config.yaml
codebook_size: 1024
norm: "batchnorm"
depths: [4, 4, 4]
beta2: 0.95
eps: 1e-08
steps: 6400
warmup_steps: 190
Rows from block 2 of a small self-supervised audio encoder (BEST-RQ), named by matrix and row number. Rows with one number belong to one channel. Each number is 500 + 40 x the weight over its row's rms, rounded and kept within 0 to 999. All counts start at 0. Numbers have three digits each.
After each channel's rows are labels from the 100 clips, of 14976, where the channel reaches its highest value: "strongest on" is what is common among them. Only what is clearly more common there than usual is listed. The data: synthesized solo parts of chorales (CocoChorales). In brackets: how many of the 100, against the usual share in percent.
# convs0: first width-7 conv (model.blocks.2.convs.0.weight, 192x192x7, each kernel summed), inputs 96-191
# convs1: second width-7 conv (model.blocks.2.convs.1.weight, 192x192x7, transposed, each kernel summed), outputs 96-191

convs0.125:521541513552557473508569489501492555585543453503561458505474534516484512460531541553519492542500510543561519526525521536527483505515495533555616475513551477464540540560509523551469503564490543549628448538487428449500543520521505494531540597513489481542436477539515548514466520497498597524
convs1.125:462474513434524456457459526442476542468528480446442456458529462444456530472541525447474513531529518503460451456530439521452519462455544440520491464481551463515519468441472434517470474466539448457470533507461532464539457523457521534452548459441526443423521484528450460447448469470458463455
strongest on: trombone (35 vs 7.2); trumpet (32 vs 8.4); oboe (29 vs 7.2)

convs0.91:483488461468497427448510523532567501384487450533544425475492503527478490526480525528452510487521503540510527579521440460506580495503497509539464502476508533477532458397418512437479484481468486461496556427448465476506441460535448524479542432495475516508543515438471425504544491460498441512
convs1.91:494583473555461528556525478497511448585498504497523541516483565541495457503444423574566461473450444460513537528499527466481466493534449523456545548543426512493486560556548527503549515538454531498548460493508468529492567493538448466522427530542481538512459542463517578490541519516501521531
strongest on: flute (32 vs 8.5); viola (32 vs 8.6); note A5 (26 vs 2.2)

convs0.159:497542495586585534548482537521481497551538463503508466543486475484553501488554484568602543500459459501500525490500531530522556469510555499485618476527504517558547446580545597549517549517542538561512474502536544533450553497579497553482540579518497503542536496479486572490557542489508499479
convs1.159:471471514441530458465459522473478534474523471448449465447536467454440532475531522454440506534522515504459468456535455504456518471442521449525489463469545463526502456423461437527472470473524462448473513507447526465521462515464516530462535435447513432452509477530469467455445442469435468454
strongest on: violin (82 vs 13.9); note F5 (38 vs 8.3); note E5 (31 vs 8); note D#5 (27 vs 9.2)

convs0.129:531552496436490424520517493500489464470509500539519494523494485459525545550424495517430486524528537512467561556536451467484553500491580484516445447534457503503512496452460457417503433455572514435470552481425458533568426536485512515551512463523497552461455559527482398450486487474468467543
convs1.129:532507473559493507525571487524540454593436537519587549517507553556545468517469489575579516479461445473523537528517510501524483544523473554466540567527443486520458548558521530487510524576430547484538491508578470539503571531531462481533462544549474532532467521475537549504542506501494563518
strongest on: flute (37 vs 8.5); viola (28 vs 8.6); note G#4 (28 vs 9.5)

convs0.33:580516454528598429520521519461558563547526509508543480518428447523520550562505536526493553515514524502482542518529557496543575512535605599522483509478544443518513453579527473506519597533493617504540518557530489571442582559532504478491526533517498491552511488486519533544556510475535483515
convs1.33:451461519450519439467462524468470533474530464452459475442545460469453531469553523462475516537499508496472450454520434504454511456443518437520505475460521446536531454463458440538445471455524454445476524508455511443520439533455514511443549464448503444440502473517464472448443437462445481447
strongest on: note E5 (38 vs 8); oboe (37 vs 7.2); note D5 (35 vs 8.1); note F5 (29 vs 8.3)

convs0.182:483535484500471445542426463451490490483515529556547497452441469516468489507511514582465497506421513485460485494499458499519486440506475495468533449528541489511517396471514567522516489523490548434467520478480532530501531532530396462502452546473576493490439528531575485498556567475533375488
convs1.182:419511486495478590527542463486504439552521520516536524473495510516484487501503494533553473520482445470510482488450369424482454480512471518491529535457503482479499529485469489513462453491455470483569497406489476509424540481507454496522460577533486494418486491421518569477479527443467550517
strongest on: flute (37 vs 8.5); cello (32 vs 9.9); note D#5 (27 vs 9.2); note G5 (26 vs 6.4)

convs0.141:511505499498440477480529516467492565467442492580516561506548522489508539494447478464482445528552487486507483544417501427527440498572498541472440506530487556408499529499521453414490452417525545519581415481528478461498415440578513510425404515531481470476407498482442492445472522508549492452
convs1.141:495580494515486469551490427528526438565445481521493522488484492533478410521453489559589476470410441452512487488543507481490491502523487515481568478463492506526539572525482583489472473533492575441554459495522429460524528508491403466505399555520468517563475530504554553510531494464482511469
strongest on: note C5 (36 vs 9.8); bassoon (34 vs 8.4)

convs0.38:538482570450491510482554464514528532455419491467502528533483519522498421459465482471451478489572497483445513499534466499463437499536513495526516540494507527487560491434484479475531383506507459512467516435421495531458438466467484462520507467533507553457538514520397462508489482457452456495
convs1.38:481548486536501529548526475503475432534470546531536543504458520557517431486488458576568444487460449425522489522473523445496468503513475535424557527495472514454434526567488521454479481487439521491543476502512422494478498500533459475523463566533447515519419525490513591474535515484488518485
strongest on: viola (53 vs 8.6); note D4 (50 vs 12.4); note C4 (36 vs 10.7); note E4 (28 vs 8.8)

convs0.72:527431469536484494449561539490528446503440518446479541490524498535467446472522446523408460567481471528486549565549443511476479507502463478540546487486542578491476556481475496479518484518428523553494497513470501466430477459474404502491507581573551472521480467555497519497529512447448520484
convs1.72:483568484529465515555484456506479436500486519500486494505443497534495434488499432539550413476447427432482469509466483411468458447475476464438554488492475513430466507504478503475496449459463484471575450435482456511429521465522447453473485543489465506494420526467497563454507510471482475466
strongest on: oboe (37 vs 7.2); note A4 (26 vs 8.3)

convs0.140:465488488429470491534472556448505511435539534434438461549531530511514533501429528523506429488554474533511535510538411539509456448518532434486548518608547531504505497417448496472546426502563483499506440444486491568549415446543499490480448489507508519538415545480486453463516484514511494467
convs1.140:488528490542454498556521460511480468552460518519517563504446540549520425526454468584540457501438427439513487552487492462483470536506436522432545536473404501472489528578544543483467477520419543509549471442502443473507534458461426488530445523492447490566418537473520567487532506460489513504
strongest on: flute (36 vs 8.5); note A#5 (26 vs 1.5); note G#5 (25 vs 4)

convs0.77:595544493543560402479483505535538534569513535512530481512418560478500501524525488521583578495503490520458503518473542437540532486509495461467507496552453540498432491523560509508497575545480484515499548548536483451466586506510473444520515549516475563517543509480537509518494546548522476576
convs1.77:459473509455514442462454531449472532462528452462467478440523458467453530459553517475446505537503511502468453466525430516440511451461506458507511468444522444519536442448458431546449454460524449460485516513454507465523448526452505513441534460438515432423496480517471488450444453466442472455
strongest on: oboe (34 vs 7.2)

convs0.86:503502468607545472487538531552515505552514501499474451541520499539517510457503532530503515521553512482523530520527529477562490546499563443484512498513477497530471499525553578542462582530509540486532514535507499470486605558540505491535557579491461506533505508434578462592531544547480550546
convs1.86:446468524447526430491441507448455545465553455455455462447510459466440515452529490480490485524494495501441459457500435494440499452445516447500519450443518460494526444469456454528454457441512453435480515492445494448516449525460479500450537467453510448432485478512465491447441448470441472431
strongest on: oboe (54 vs 7.2); note A#4 (27 vs 10.7); note A4 (25 vs 8.3)

convs0.158:545517514587527459450480439480511499557498485497575461518530474488455583527514547554480502556496552522536537538501532505578551488513456515515473490473520484540458483587533541541497581505474545522522527543561453467519591551506500434509526524515469522543582487475582525527546516582520580527
convs1.158:459478516433532439481459532465470541469527472439458473453512464470466534459545500454473515541503514507467459465515435513438527464464532421505502454464545461528542448447452437538461466474538457437471523510453513468526451523459498533454559462435534448441494476525458461458438452460443463451
strongest on: oboe (36 vs 7.2); note E5 (34 vs 8); note D5 (30 vs 8.1)

convs0.151:493481497570565542471496462481517508538496524497501425511493495517480544525541502504525499539467517506547521417476537439525604455508573577523515498492521482523492417592541550543543551451612566517534495534534486502475589547481467539504525540532449557549560521527524552553500511569532462549
convs1.151:469472533459538445470455528472479537475515473453436467443534467453454537452542523453454519532516512506458459464549444507457520454465520436513497461457544462508529464444450441535452469466533445435475511511450519465524451525445522511457534459453518432445510471534458479457439445471445476437
strongest on: violin (40 vs 13.9); tuba (34 vs 8.3); note B4 (34 vs 9.1)

convs0.102:540436464481475451473544482480554521424486473570551487526512477486495467526451469489417467504594503486464523541437421455507555488501548492497466500539503413521495420447479462419505464495512508452521577460435473498510447526481476508557489439510498452460468510521473375502458484524507477478
convs1.102:515544501569500536530527477559523454583468538506571531516511552564542458533467453567588483484455463465531527543508534499490485521536449510463541564500431509513494568577499524467531521549434544497524481505546460539527560484541483478514460555557484565518446539495499566505571495518513547518
strongest on: flute (55 vs 8.5); note A4 (29 vs 8.3); note B4 (27 vs 9.1); note G#4 (26 vs 9.5)

convs0.23:530516509427463524596542447542504567411478468544475524533475502508508477514441531448445447468520517498506583501527465513507520519498526508494552499529497497455548556413451473453528402550482514518535476466465533508507420428590478419502473505534528563458494534491463453441480543421483524488
convs1.23:454543461496479470534528481440487448547422530473501518445489502562489440444507470586587487523438432400482427506515446476457459517480457476422558509481472462511466509527502488474482459502472513428568491497470437464513499550456420521475457550475493462510405529494556574440488459450520474439
strongest on: flute (43 vs 8.5); note A4 (32 vs 8.3)

convs0.34:524524447456403491568483495472476527470481528481437514554536453474488489502460518496465427506543469477544487497464426589448518512491481538528555561525530556457519580399417490456491440579494494546487498452465502487500443470454493493493483486531540543482522506492508465481530487435492525515
convs1.34:493480501543421490525497473526483467497469508537493498529458486536498447464476467574538465495458469427492456514471444398499486475514408487452541517493447522487492521542499577471472476484476515454542474422487465471497553472521432457494459604518459470490453540437519564461526542495508497446
strongest on: note E5 (82 vs 8); violin (76 vs 13.9); note D5 (45 vs 8.1); note F#5 (34 vs 7.4)

convs0.157:517494472434437557463562506489564479399498529619514514514493502471439498546455500497476450529509509490515569510474453475474479525504507490502496476541470495501513471403453480422482423510544478546498481452425561518476461487548465504521478521503482521464481480521464442474436502430483536470
convs1.157:537544495568467527593529482523517457570451555492546535530477555557514430498463461551599475484462442437517516541513506478516493491538443535452546563487429525493459544534516536478530498539415563488545504483543447502511584464518453481526443539550478535540405545476526554506555519490511520519
strongest on: viola (33 vs 8.6)

convs0.152:484480518551587514551486467497472465583477457532429452515518530519459516516541477510567468480461470540517494534543534522543423491527519496489539526492566526457511524514549573488532493453508589488549475510550505502501552499479525433521487599499494519520438515531531549501491511582478540566
convs1.152:462461550444544486474447526469466545453515478459467455444529473479454528438538522462456495519520524509463463442516446525456504464446524445518494444463508449513527457443458440530467466468536427469471513502438526451537448533452519522438535462442520432431526453544449471455455462463455484454
strongest on: oboe (72 vs 7.2); note C#5 (36 vs 10.1)

convs0.89:498577499425447508448557539525533538422461521540562503477485501494557450484446467540487475481567488467524554494571439507472562553472511539476476485526506443533510474424433441401537439557524408511475566491433483469530440469496552552519464444462515554481527530487475423471493468468517451526
convs1.89:527511485554479495555534486543525453548502526530548544505468527561541485503465484569569477463476466475535513544496535468516475498553481555461553551519452524507439564589535543503505523526434546513536474485535474509505555458482462483563425518539456546530435549481550582495566551525532542525
strongest on: flute (27 vs 8.5); note B4 (25 vs 9.1)

convs0.51:511494532465490442516475506520524502493493507481534493474494513513490407488442491454470464491510499514460486519593460446512471491477453561474511499502480485522502466422440521506471398509543541500512450468395534471447468528423476520519480498524539577489476439476453463490495552489506488506
convs1.51:467553453558476536533527495521505439527430510523555543501465528568499431485479436550575456492444446425540467532479505475491477509524466511417548551510476505461470547564496526462505480535426522479551506475508395524486517499528434471523448606516477508524430558469512566458532508490501513479
strongest on: viola (40 vs 8.6); violin (34 vs 13.9); note E5 (28 vs 8); note G#4 (25 vs 9.5)

convs0.139:534464492523533529476481482495548531541473479523534480509441493534583527560569478554574516470532525419501502536449551562502512477527518456510529511483495450534522511538600577517480524598563500487457571492512480529453571503481484588480568540543505487546535454498536569511473490509485558516
convs1.139:460463506457482438503471495463438506450514470447436495437504445461427486445512492490484472536486465498482447430487451466456480455454494460478548468431502439488498437484441463528447460439479483432514511487455466425489455511456451481469503463467465460445451499482475510447452451466452459445
strongest on: oboe (27 vs 7.2); note E5 (25 vs 8)

convs0.172:458467507491520428501497503504478456508493534424523539488532519492566436517515423467496447479484501518485517534456499472530457512584420540462565488504534543425403573517465512489469447479455538506545459471474534508477491471435442504521533577549453495532557447535442529468490522487512532431
convs1.172:482546480556431501527493453474484457509439495490495490506466481526457402486496445547563429490399411414518446505486475429448463458499472492435564512474482459494465505515481526471506468489459511469551433453498400512452531493500444445453453544489471468508420533459505587455491501475462486483
strongest on: viola (36 vs 8.6); double bass (26 vs 1.9)

convs0.132:487492494453454503458515539549538509449482480597511453492493548518510562479453484488477476472551530463499535526483413486473510482452521501559477485537501454565564494424466485468576424508513465441515494447372564511516443503546535514511469437456509464473498524490475433456470508441487543493
convs1.132:530526479562509538544559449495509486568476515520549533541472555549532416531481481555560499513441409429516523496496522477521489554526498522453558543496425521466461530552532551483531500556458563504534489507551460503483560499555445483562461570547474545531447529452514566496582499505507531533
strongest on: violin (75 vs 13.9); note C#5 (44 vs 10.1)

convs0.168:513483515464479559496504541451527499454475539577550527499520547531503426485520456484428442464457504502523580490480466497527559429569443484507513493534543536485564529454463540447567454479509553547507496407470589457488474404592459466542426520525519568485447467488498468444477502499521511499
convs1.168:483535461561456471521525475472495448534442480494478522475469497563486435482482467564627458504409430425534461504502498439495425499524485500441554513489463481514464543525489520490481477525472510454550491485505411500510554506482447491483445562503447496511446539475565601464495501486499510483
strongest on: violin (40 vs 13.9); note E5 (32 vs 8)

convs0.136:553517535542539523452512500546479500540531513516475519496421441530543488475520574512528510518544520470477549492472461526538518516569560580527564497485492534448464533539580557572505537528535520531470503562545466510446562575525532477478504606546456487542472471516526531526529539471502562502
convs1.136:467461515437514451471449516450463538465509466458444462451534449470450513474527512462454505519501518503463444445522444499444512466441508432507497463459542437526524455459471440526451466440543458439486525492445509451504454524450492519449549469454521436450496476528448468447443457456460453432
strongest on: oboe (68 vs 7.2); note A#4 (43 vs 10.7); note B4 (32 vs 9.1)

convs0.80:515493510515518519542470521515455488553513459515454485549479527530510516475578471494508559559473548451512526478504556524489425489519440560500567536454512566490509576538523533558469507477482543579535456547552514541495566478482513423485554560562502597529505520526544557540501520514470521472
convs1.80:469493459453463510568498421477456465475446512486475520473453458504477420474452495526501418459443427439489444446443456433467464430457444485436535474474462473442477442521479505466472448474502485476554464424441454474438488484458425490460445506482437493517419513481527508454463497444486459460
strongest on: note E5 (43 vs 8); oboe (42 vs 7.2); violin (42 vs 13.9)