{"dataset": "synthesized solo parts of chorales (CocoChorales)", "train_examples": 39062, "codebook_size": 1024, "mask_prob": 0.08, "kernel_size": 7, "stem": "single", "widths": [192, 288, 432], "residual_init": "scaled_by_depth", "beta2": 0.95, "learning_rate": 0.0029, "eps": 1e-08, "precondition_frequency": 20, "max_steps": 6400, "batch_size": 128, "weight_decay": 0.06}
Rows from block 7 of a small self-supervised audio encoder (BEST-RQ), named by matrix and row number. Rows with one number belong to one channel. Each number is 128 + 24 x the weight over its row's rms, rounded and kept within 0 to 255. All counts start at 0. Numbers have three digits each. After the name is the row's rms in percent of the matrix's.
After each channel's rows are labels from the 100 clips, of 14976, where the channel reaches its highest value: "loudest band" is the band of the loudest frequency at the time of the peak; "peak on" is the class under the peak. Only what is clearly more common there than usual is listed. The data: synthesized solo parts of chorales (CocoChorales).
# convs0: first width-7 conv (model.blocks.7.convs.0.weight, 288x288x7, each kernel summed), inputs 144-215
# convs1: second width-7 conv (model.blocks.7.convs.1.weight, 288x288x7, transposed, each kernel summed), outputs 144-215

convs0.237 083:123116161150141128104174167119104128129108120102131141107148115167076085092094135112144179149166070109123171143099119154110114094155110127117103123171151117134126145145134168145172128144124075134164101132113129098112
convs1.237 090:152126116156126143110135119117140125145124150131093184139127162106111118174115105122124116125127160152086089140156193161163192150152107156123140129135086121125109130100136122166159123141147140168131123165129164121106
loudest band: 500 to 1000 Hz
peak on: C4; A#3

convs0.257 163:145173107127127123118160133134113120106104158129099177109142150118120110124151090123119177090102144119149111127091177113118103118114136141172135174152169118107131142142163153151119101161149119131141121105159134118148
convs1.257 119:142147115099097109140120133129137135160136161152111146128138144132138122123183098174108148146105137094164119135133198138110112131085160163172161109124138129073146158107149122151120153180141118183145170145147143104146
loudest band: 500 to 1000 Hz
peak on: C#5

convs0.273 099:172121134142094124106119091169108151109125123139122112126134131150122119148147159089154169177110146123128059141089130151122165132147090158157125132120099129144123151160121130165152110134145125106130112140037156124096
convs1.273 091:097171111112161182130143102127125163126103154114135152130165150178149141162139125116122116156137091085112159156119132153103134157128116110105126121179140161158091101088156185109124078119109177154108093113114103147092
loudest band: 250 to 500 Hz
peak on: D#4

convs0.71 083:111093125115108115121129168100130125136108093121169149114110107120092103114173118094136165101134115090112159143152133154144089150090118157154105131161146105150063119121092107081144158164119109137074126138103146127099
convs1.71 088:090116110091052116117121133082145176156109157154113112096134107159174065128123158108179098153106142164128132160157120126120106142103118133141133124127079106133167147115147150103114115138121084053127104112126139180144
loudest band: 500 to 1000 Hz
peak on: D5

convs0.80 117:097114161131154117130162153134116135151116135162135107145149093114157141109140139086099137151129103135151125161106146138126114099123095163177123151114107165136134123126134160136145130149143114155079110129119115189133
convs1.80 105:115149115114173125130147138108108147126136146140113139122128118118165129140172165104136114139112127087135116183114171137154120142153089090168114140120132142157128115083129159136106150135192153180123154150136090112119
loudest band: 250 to 500 Hz
peak on: B3

convs0.66 076:092155095156108111078124131146123120132133113123107175070086157136083102096153094145095114140133121102124160127151120101149135161103101113132106077112135130116101133131117092090144134100076107177105138163134135121165
convs1.66 103:101132177170125170125146114103114145154127140136121088132121104110123092097153158150148166138112156161159131183139122164114143092111122126129152143153098169154099151111143158130148164135124106109103145132124147118092
loudest band: 500 to 1000 Hz
peak on: C5

convs0.149 087:127123120174098131133164115141122134139114139085113115104107135097126099150142107156151111130137112099106070115164101170123148139101093150152125118122135129156125110125136126148153118117117138126157144093120149156064
convs1.149 102:103118134126103105140135146149117172131101138086111129115125169146095104167128102115143157130136168121090145135124124134143135147170081168095123115134140130139147174173123096081138143137096126205094077155130155126111
loudest band: 500 to 1000 Hz
peak on: E5

convs0.281 083:131116167111132142150136167120095157077068135089152146126134109137124154117138140113176141097168107139095131115096118130139086116108128127145129107122124131128098157116151130104159072118132128134157119134142163085128
convs1.281 098:109120130112113152145138180109120144127105134107117169104141137118127118167111093126097126144130137155135112131153126110151224128137108138118137096167118111139157124128102143073162150134128117064122106146142139182138
loudest band: 250 to 500 Hz
peak on: G4; B3

convs0.21 080:132142095114080121117122138118124112167115111157127098106123140124132148081098144156154087151094094124131102155157125135125176134136112124169147113171101155099058137113127132089159153129105142111136143137090170138086
convs1.21 089:082172137168102131141121120147104171121114153103134127113130115140129137157072137120153160099109137104127106151095116146123129124111090124104122131147148121107140149136146128116134096153106111152139128165151082160092
loudest band: 250 to 500 Hz
peak on: E4

convs0.236 155:147150141090124108142104124157133136165124142131146158116045127098119135163119113143069143130168107080130137086131134104121116095151111149120131128141150143129135112142081122158137119136132133160117164138104115068131
convs1.236 117:134118124111104105122081128157116135120144111132090145182101119107117171172167141173112139129133150085118144064110115127145157095153116156124094146086169106120125132128123066124122154129150145106119169133124152081139
loudest band: 500 to 1000 Hz
peak on: C#5

convs0.124 080:113159152111114113153095129124167094140124088091130173081075119150113125135145120136170089093101150128108099140090112158100101122087126117122118116120196175077062166117097108101113135105096135104136098118119155120164
convs1.124 083:119120143152092138088127151120079147124150155109119151112107139118131122094122120155126142123114115070109145126126127158125155163090121162112153033134118124079128135139152102143122112146074132143090132126113100122112
loudest band: 500 to 1000 Hz
peak on: D5

convs0.131 078:136128172132115092166104164094049124129124148150121143133168109119102137107141092110170123092126107132133106126131092111107096135130135100155129140098087139151124084130130148106105112121118080158123134135118120146133
convs1.131 086:153113140107123167124134125161118165157138100113113120096166110138129142195121146086111116153134163113115137161169141140087142132117097151162128136147108144139145167131093154156123124157118123158130145136147098111101
loudest band: 1000 to 2000 Hz
peak on: G5

convs0.5 094:114124112167124077110127152126127142135130141126126126106198121106086107153110119147112127110149106109113151171134138101099133139119094150097126139148131113099105152164125124134114082158131110122158140136129148141083
convs1.5 094:109163122153137153119153093094153138162145159100135177089151149107143106173083118140119165141119126096136114118131119147129196138111122108091169132145137171115108122092121125137102127124140051176128143146104127131122
loudest band: 1000 to 2000 Hz
peak on: G5

convs0.67 087:119123140167082136128154147146121172095117134060141124125126104084177119104102153099171105103134103124085152159134090130144146184109108142122125116132112098155155089139137155112101134157168124137103120167115127122097
convs1.67 092:108160142094128142139157118131189096106122149151167154137175148127138109131062112119146140148137118136128140128108118129119119114146136128151159157137137140164148113117160117116132155121106132144147114120112133131111
loudest band: 500 to 1000 Hz
peak on: C4

convs0.148 081:096142141145150134123132135155125100098083168110138151107133123117153123104173118093154102167083129130112148140103157193148118129143118170129110152184104111161114148099146121173136096153140131125172148106148085157150
convs1.148 093:118138135113123127122126124117147120133106100121131121116167147145147119136161126183115120110071140123151119139167171134131100136134131123141177111164150133170155106157105155139112140139128146128138137172124113114173
loudest band: 250 to 500 Hz
peak on: E4

convs0.209 085:131133112155142132136128115158115124117088096173122126116115098186125136129124124096139114114157143157140124106070168142108145158146075111108104146114111153160164093125145122125160128100115114090111155141111122121208
convs1.209 086:138122138145126165138157185113127162171117134085138084131144100129123158145134152139093095155135174102134154144152160130140145129170138159153129127136153144162146135144105125134147138100126146180094102139151111101178
loudest band: 250 to 500 Hz
peak on: F4

convs0.175 114:098142121156139151178153106111156132114130166133162109142104125086146114145099137119096110125137135149120118142124170101138156094141079087140141135082135130143124125115141165136064146116147124124128122087132092163163
convs1.175 099:099146153110135113121138091073136119120136136129140107137118106073133149140089148152116112137100153137087102144102136098126141157150104128128103137125105136144139122137115164175138090129135168210151135178128090068112
loudest band: 250 to 500 Hz
peak on: G#4

convs0.275 167:146135118147144113059099141101090125131085134150127126119074147132127128132105130149162100106128156129114114152130127084123122083133180115136124080107146168113158151138142151145077141129124076152148146111130112157114
convs1.275 121:155118137129130103090138145113127137097102106153062109131076192127112120104113104125121118133103110090103130151127077081118134124070113116103178093127142149073109148154127124187095110108110086170125104093143153119108
loudest band: 500 to 1000 Hz; 1000 to 2000 Hz
peak on: C5

convs0.82 089:145121110094132138148126144107133137120128135112134144157133104080082098098104118113135145124108111151062106114140116119117138124125144125087123093146082129134165099129115148122155104138139097150135123148140142151061
convs1.82 105:113111149141135130158152160116125159146120160143155201111159118098143084149067100096128150153117127098111151142166123089135206158127107151139127157148151160109147122107128122093130114166148114146126096153125136173132
loudest band: 1000 to 2000 Hz
peak on: silence

convs0.244 085:133129135103125117114129134132129148149129093121131083146175158125124118119118125148131151150147079157155124127126177097136107129130132118128126110119141120133112132154172114110156098115133102153167135129158147148102
convs1.244 097:142143160123078158126133141139119149113146092117127158082120144148133148179187143140118105137137099117137156152124163138144157104109134138157137117132129166125090179093132153151128139124123144094071157123147157120114
loudest band: 250 to 500 Hz
peak on: F4

convs0.9 085:099143127123122121135137099129140155166080172165165112114111112092143079142126102131148119114101136128126091159137086088115097112134050184133132136089122184151084153136121114136130121179135139149116178103100133104130
convs1.9 091:110117138101113100163168086126124102104100140126125120119151172062107165152124125151113121144139110097103138098077118101163127122128109111104156118169151117118152137185078107098122147115154154177111098160079103093118
loudest band: 500 to 1000 Hz
peak on: C5

convs0.193 137:164145147156095123125110098077144150109130120098162146116126095163076149138069118132149137119178114147161137069094135096069108123119097141103141147105125130160147132110137112149155168127112124096087083105136116093093
convs1.193 120:116126135159095123114141131103134119144137110111154124110136101168083156128101158118142083139181120165158142140123140119116089131142088105100121164140100108146126122128138099108182184124125115091109134156142129170118
loudest band: 500 to 1000 Hz
peak on: F#3

convs0.287 101:136079150135088110086143168139177125121105144105131164076126092114110078128136099149149100103097136155110140118117124178139114141093112149110098104129095093139155125156143120088161111154123097142116134117139081122154
convs1.287 094:158145139136109169127159112121171137174086162158097165145143109145166096094098131134148103151128126140134133129147122113134166119120145139151142129159101143134108167162123131178140153107139122158162135106100136148143
loudest band: 1000 to 2000 Hz
peak on: E5

convs0.256 082:125156119119152113145129112126126123134096124138116141146140105124120146101119134128183131123097102104079109121144130106133128150148136138157115077136093160120117110116137129093135099144135125134118120121101128091118
convs1.256 088:119108172162144110120114140125135144131121126100135158127141166129126113162081075134138143153121144104118108142134116167109144150103125124147152096136119151095110120138155163095144087137078154169107119132081132137104
loudest band: 500 to 1000 Hz
peak on: E4; F4

convs0.92 077:126147122127137165132128135086083171140149135130156145133151139066099133152144128136185129173144125119128166088184144131123129111097143134124095121122100126165116114096170131121172078111136129160105111146125125125084
convs1.92 091:138146110122114139137147168172174154155155137096130192080161123112126095151111112153080112135105167120125116149140125129143117131139155132153121109129105151120149151139130122099107151137126096155147130147115140140137
loudest band: 1000 to 2000 Hz
peak on: E5

convs0.285 106:144123178112110060135118114113102134187122162119173126144099128150115112127118089132160151149127186111112151119128123160104115141146108127115123119152166179139108154104142157133095120127132115158181126128091125124137
convs1.285 105:126124149118122071130157118137103155123102110134135121131121173081097147155104104116141104131116133109115120139121102127120101125087113113104136080130136111142141141131086150171134100130078101177129140127103121056090
loudest band: 500 to 1000 Hz; 1000 to 2000 Hz
peak on: E5

convs0.46 085:106083111114108125127145140115101149160135127155127123095098048096116069119116141115119079143098156099087149149093138185139117138121107098113125094138146137123070131091162122104109109155107115103115144120119119139156
convs1.46 099:131149150129132111121118109112133116131096142104104063077124188142119155138140106113116157132142131107150118156121140167102040153090117126124176082121164142133137164114123111098128179095107143151098143114095153093134
loudest band: 500 to 1000 Hz
peak on: C5

convs0.218 085:119085155099134160111158155084151125154148075109135118099146096163149075138110097119144105145087125109117175123093143127083138127119132118163114098110151117098157116082159127100116129185103100088139126117127104146164
convs1.218 091:086129178135127114127143111176155188175146133133148146132144153094184091115075136123140108124121146151136137118125094140132098178157111142142108088109122136152150156136112119100152128199189128161128113173140132151139
loudest band: 500 to 1000 Hz
peak on: E5; D#4

convs0.78 102:104106140133064108059148143121120166109120132073129112074148128132156102121147122085165151126207114151137149122103116151131122153108116156150131128144131123152129148107124139136213152128126091144144147133088188115095
convs1.78 107:153159110166092162156158122160100176133149174132155163101133109128100121142138159103146155141144164174153162114195157126130183125120142131097141116113101160150118140101147116148151110168096100107101137160141158156077
loudest band: 500 to 1000 Hz
peak on: D#5

convs0.129 083:115137131124062061148107128119164133140129127130166115149088144065066111094137107119128116127131128127155144127123173160154128121080130136141080125164125177145085135130131149105134170146135131106101126099094077132158
convs1.129 082:141113127141116134162140096133100163149125146124119135073138116131138119180163163094145145157096115139143111142115181129153110139153102128131135158128104118150167140119132173110137090153135127119121084172128134175147
loudest band: 250 to 500 Hz
peak on: F4

convs0.128 159:117148152106132123114172115171126089133090175140129131151120150116133132111142109144078164105113166149132095090108139135112115144135129170121108092100125140117149159131142132104133084156166133142140126124149069144111
convs1.128 119:129131093113125109130132124146134127164138163158156124151181160094131120123153052170136130142098168112138109088118166123102132147105177134166095076166153145060133106139120167095131114164136130131140139127121130117129
loudest band: 500 to 1000 Hz
peak on: C#5

convs0.203 102:128118150178159098174164157115138201139135122121153149100138108084109102101140116119121170131162111071145081125150158105134123150116114140109126155133157140147145108135128151124136073128100122147140117112078145093103
convs1.203 098:128152124135088146109136144121124112133138135094131198093126128102151122194102161105094116145103120068100143147105137099122201147129126120153112131140109134119120148123131066113095135114105129153124133110073123104093
loudest band: 500 to 1000 Hz
peak on: A#5

convs0.267 093:108155144132076142121100121120144158097155166093159133134101137099133088158114156158158133101141148112141146117135128126109099165127107144122085125093172147106165149158126076096145142153114110124150109114139121074110
convs1.267 097:060110134139111110126162146122158153179153170098139181134143151095165093133102100120157138141160139133137137152096144136135180090143136138119132126159141132129114102131109167119148146131098140130113116136133133162141
loudest band: 500 to 1000 Hz
peak on: E5

convs0.25 146:149139123127115148103141106159101144107099147119136118107121138120108109139107134122136157142172141127154104159104077150134129126153141131123113095109132145113121122159103133123129116093110131082083100138091125117126
convs1.25 110:134142114143133084114134138154134144166111154098130117116136168138142117127073123122145148144153120100136157173085093134123157140170117132146103117156184116115118095127171128079141137122101103116088114103105154153131
loudest band: 1000 to 2000 Hz
peak on: D5; D4

convs0.127 110:097168166120090159096108156159114166160153138123146092089136115163140116149110152113071114119137102158114127153124143133097109123110114172136101119121089145146168131118174129129115145104110129146105065163119079141144
convs1.127 103:088158128107121167117135111091130139111164142161155159149155098158136087130119161058152104122166096144143114153123121121164129118134146083166168166129110143126090139117121153151116127099190125117129105127130145185088
loudest band: 250 to 500 Hz
peak on: A3

convs0.32 085:130128126165107154140163158118150143132143162094142141113110110150139125141136122097184177144115129131098149107105130111118111153111087108163154114130118133126131124105153140091149102130172126125122115184157123138128
convs1.32 095:098121183142130135164164130145132171170136143065133185104147114121125132118073106101158141135116131129153146136162117138144160110170111159116153162110105114131156096111123109115161135143123137141147115118178128144142
loudest band: 500 to 1000 Hz
peak on: C5

convs0.249 104:146146147168129158136158136140174144140113129088159120074144138138096105134133146142155098112114178107154134131110099148133119169110105090129135090157171114143159134119117111093119123139118139142125112166086141129125
convs1.249 145:124118107113107131085094112081093117152114119191147123182154123105131163128109124128124116163124109159138156124105108107142102108122126134105132115132103113089075120143120095133124131103126140085127121107127140145103
loudest band: 250 to 500 Hz
peak on: C#4

convs0.97 121:139147158113132084134138145133089138157118131149130135118123138131147121155120106145104137098144146139105144124136123098102118108136117104143138121161110195181130135094145146151100143106139156147115102144199126139124
convs1.97 107:178147146134130088131149127129125158117126117136108158143103168116127133153144108109106101125136132118081077115110129109149115131127100092114121112131118124160152125115117145170155117124147072182121145130126127112124
loudest band: 500 to 1000 Hz
peak on: E5

convs0.284 084:138167123107087121161152148141124134177081131120121120110170122185120103116132118135102123116102136109124145169075103144139111182108128152155102145139118135149139097107150106109147168113095131145102081118053106124096
convs1.284 097:088154128139142137138133124129146170143127139096138114063133086161127084124134142136140155121134134095157153171103124129133113137135143096133124139125130135109138134152149151090110133102100107160156116118111139143115
loudest band: 500 to 1000 Hz
peak on: D5

convs0.183 121:151136132145146099106142131142107155132127149140114104131139151116073093167128101159159143104105131131128169157121116114131141104121105091087134102171100157129135163116165131165158138150072111116127083115088160151087
convs1.183 100:131121129144111084115154180118114114100104112130122115069150130128083144133148127106115136129121088114115149167139100131080109127081092117114113079132090138099129150090116129120131122101097099136115098144113127166118
loudest band: 500 to 1000 Hz
peak on: C5; D5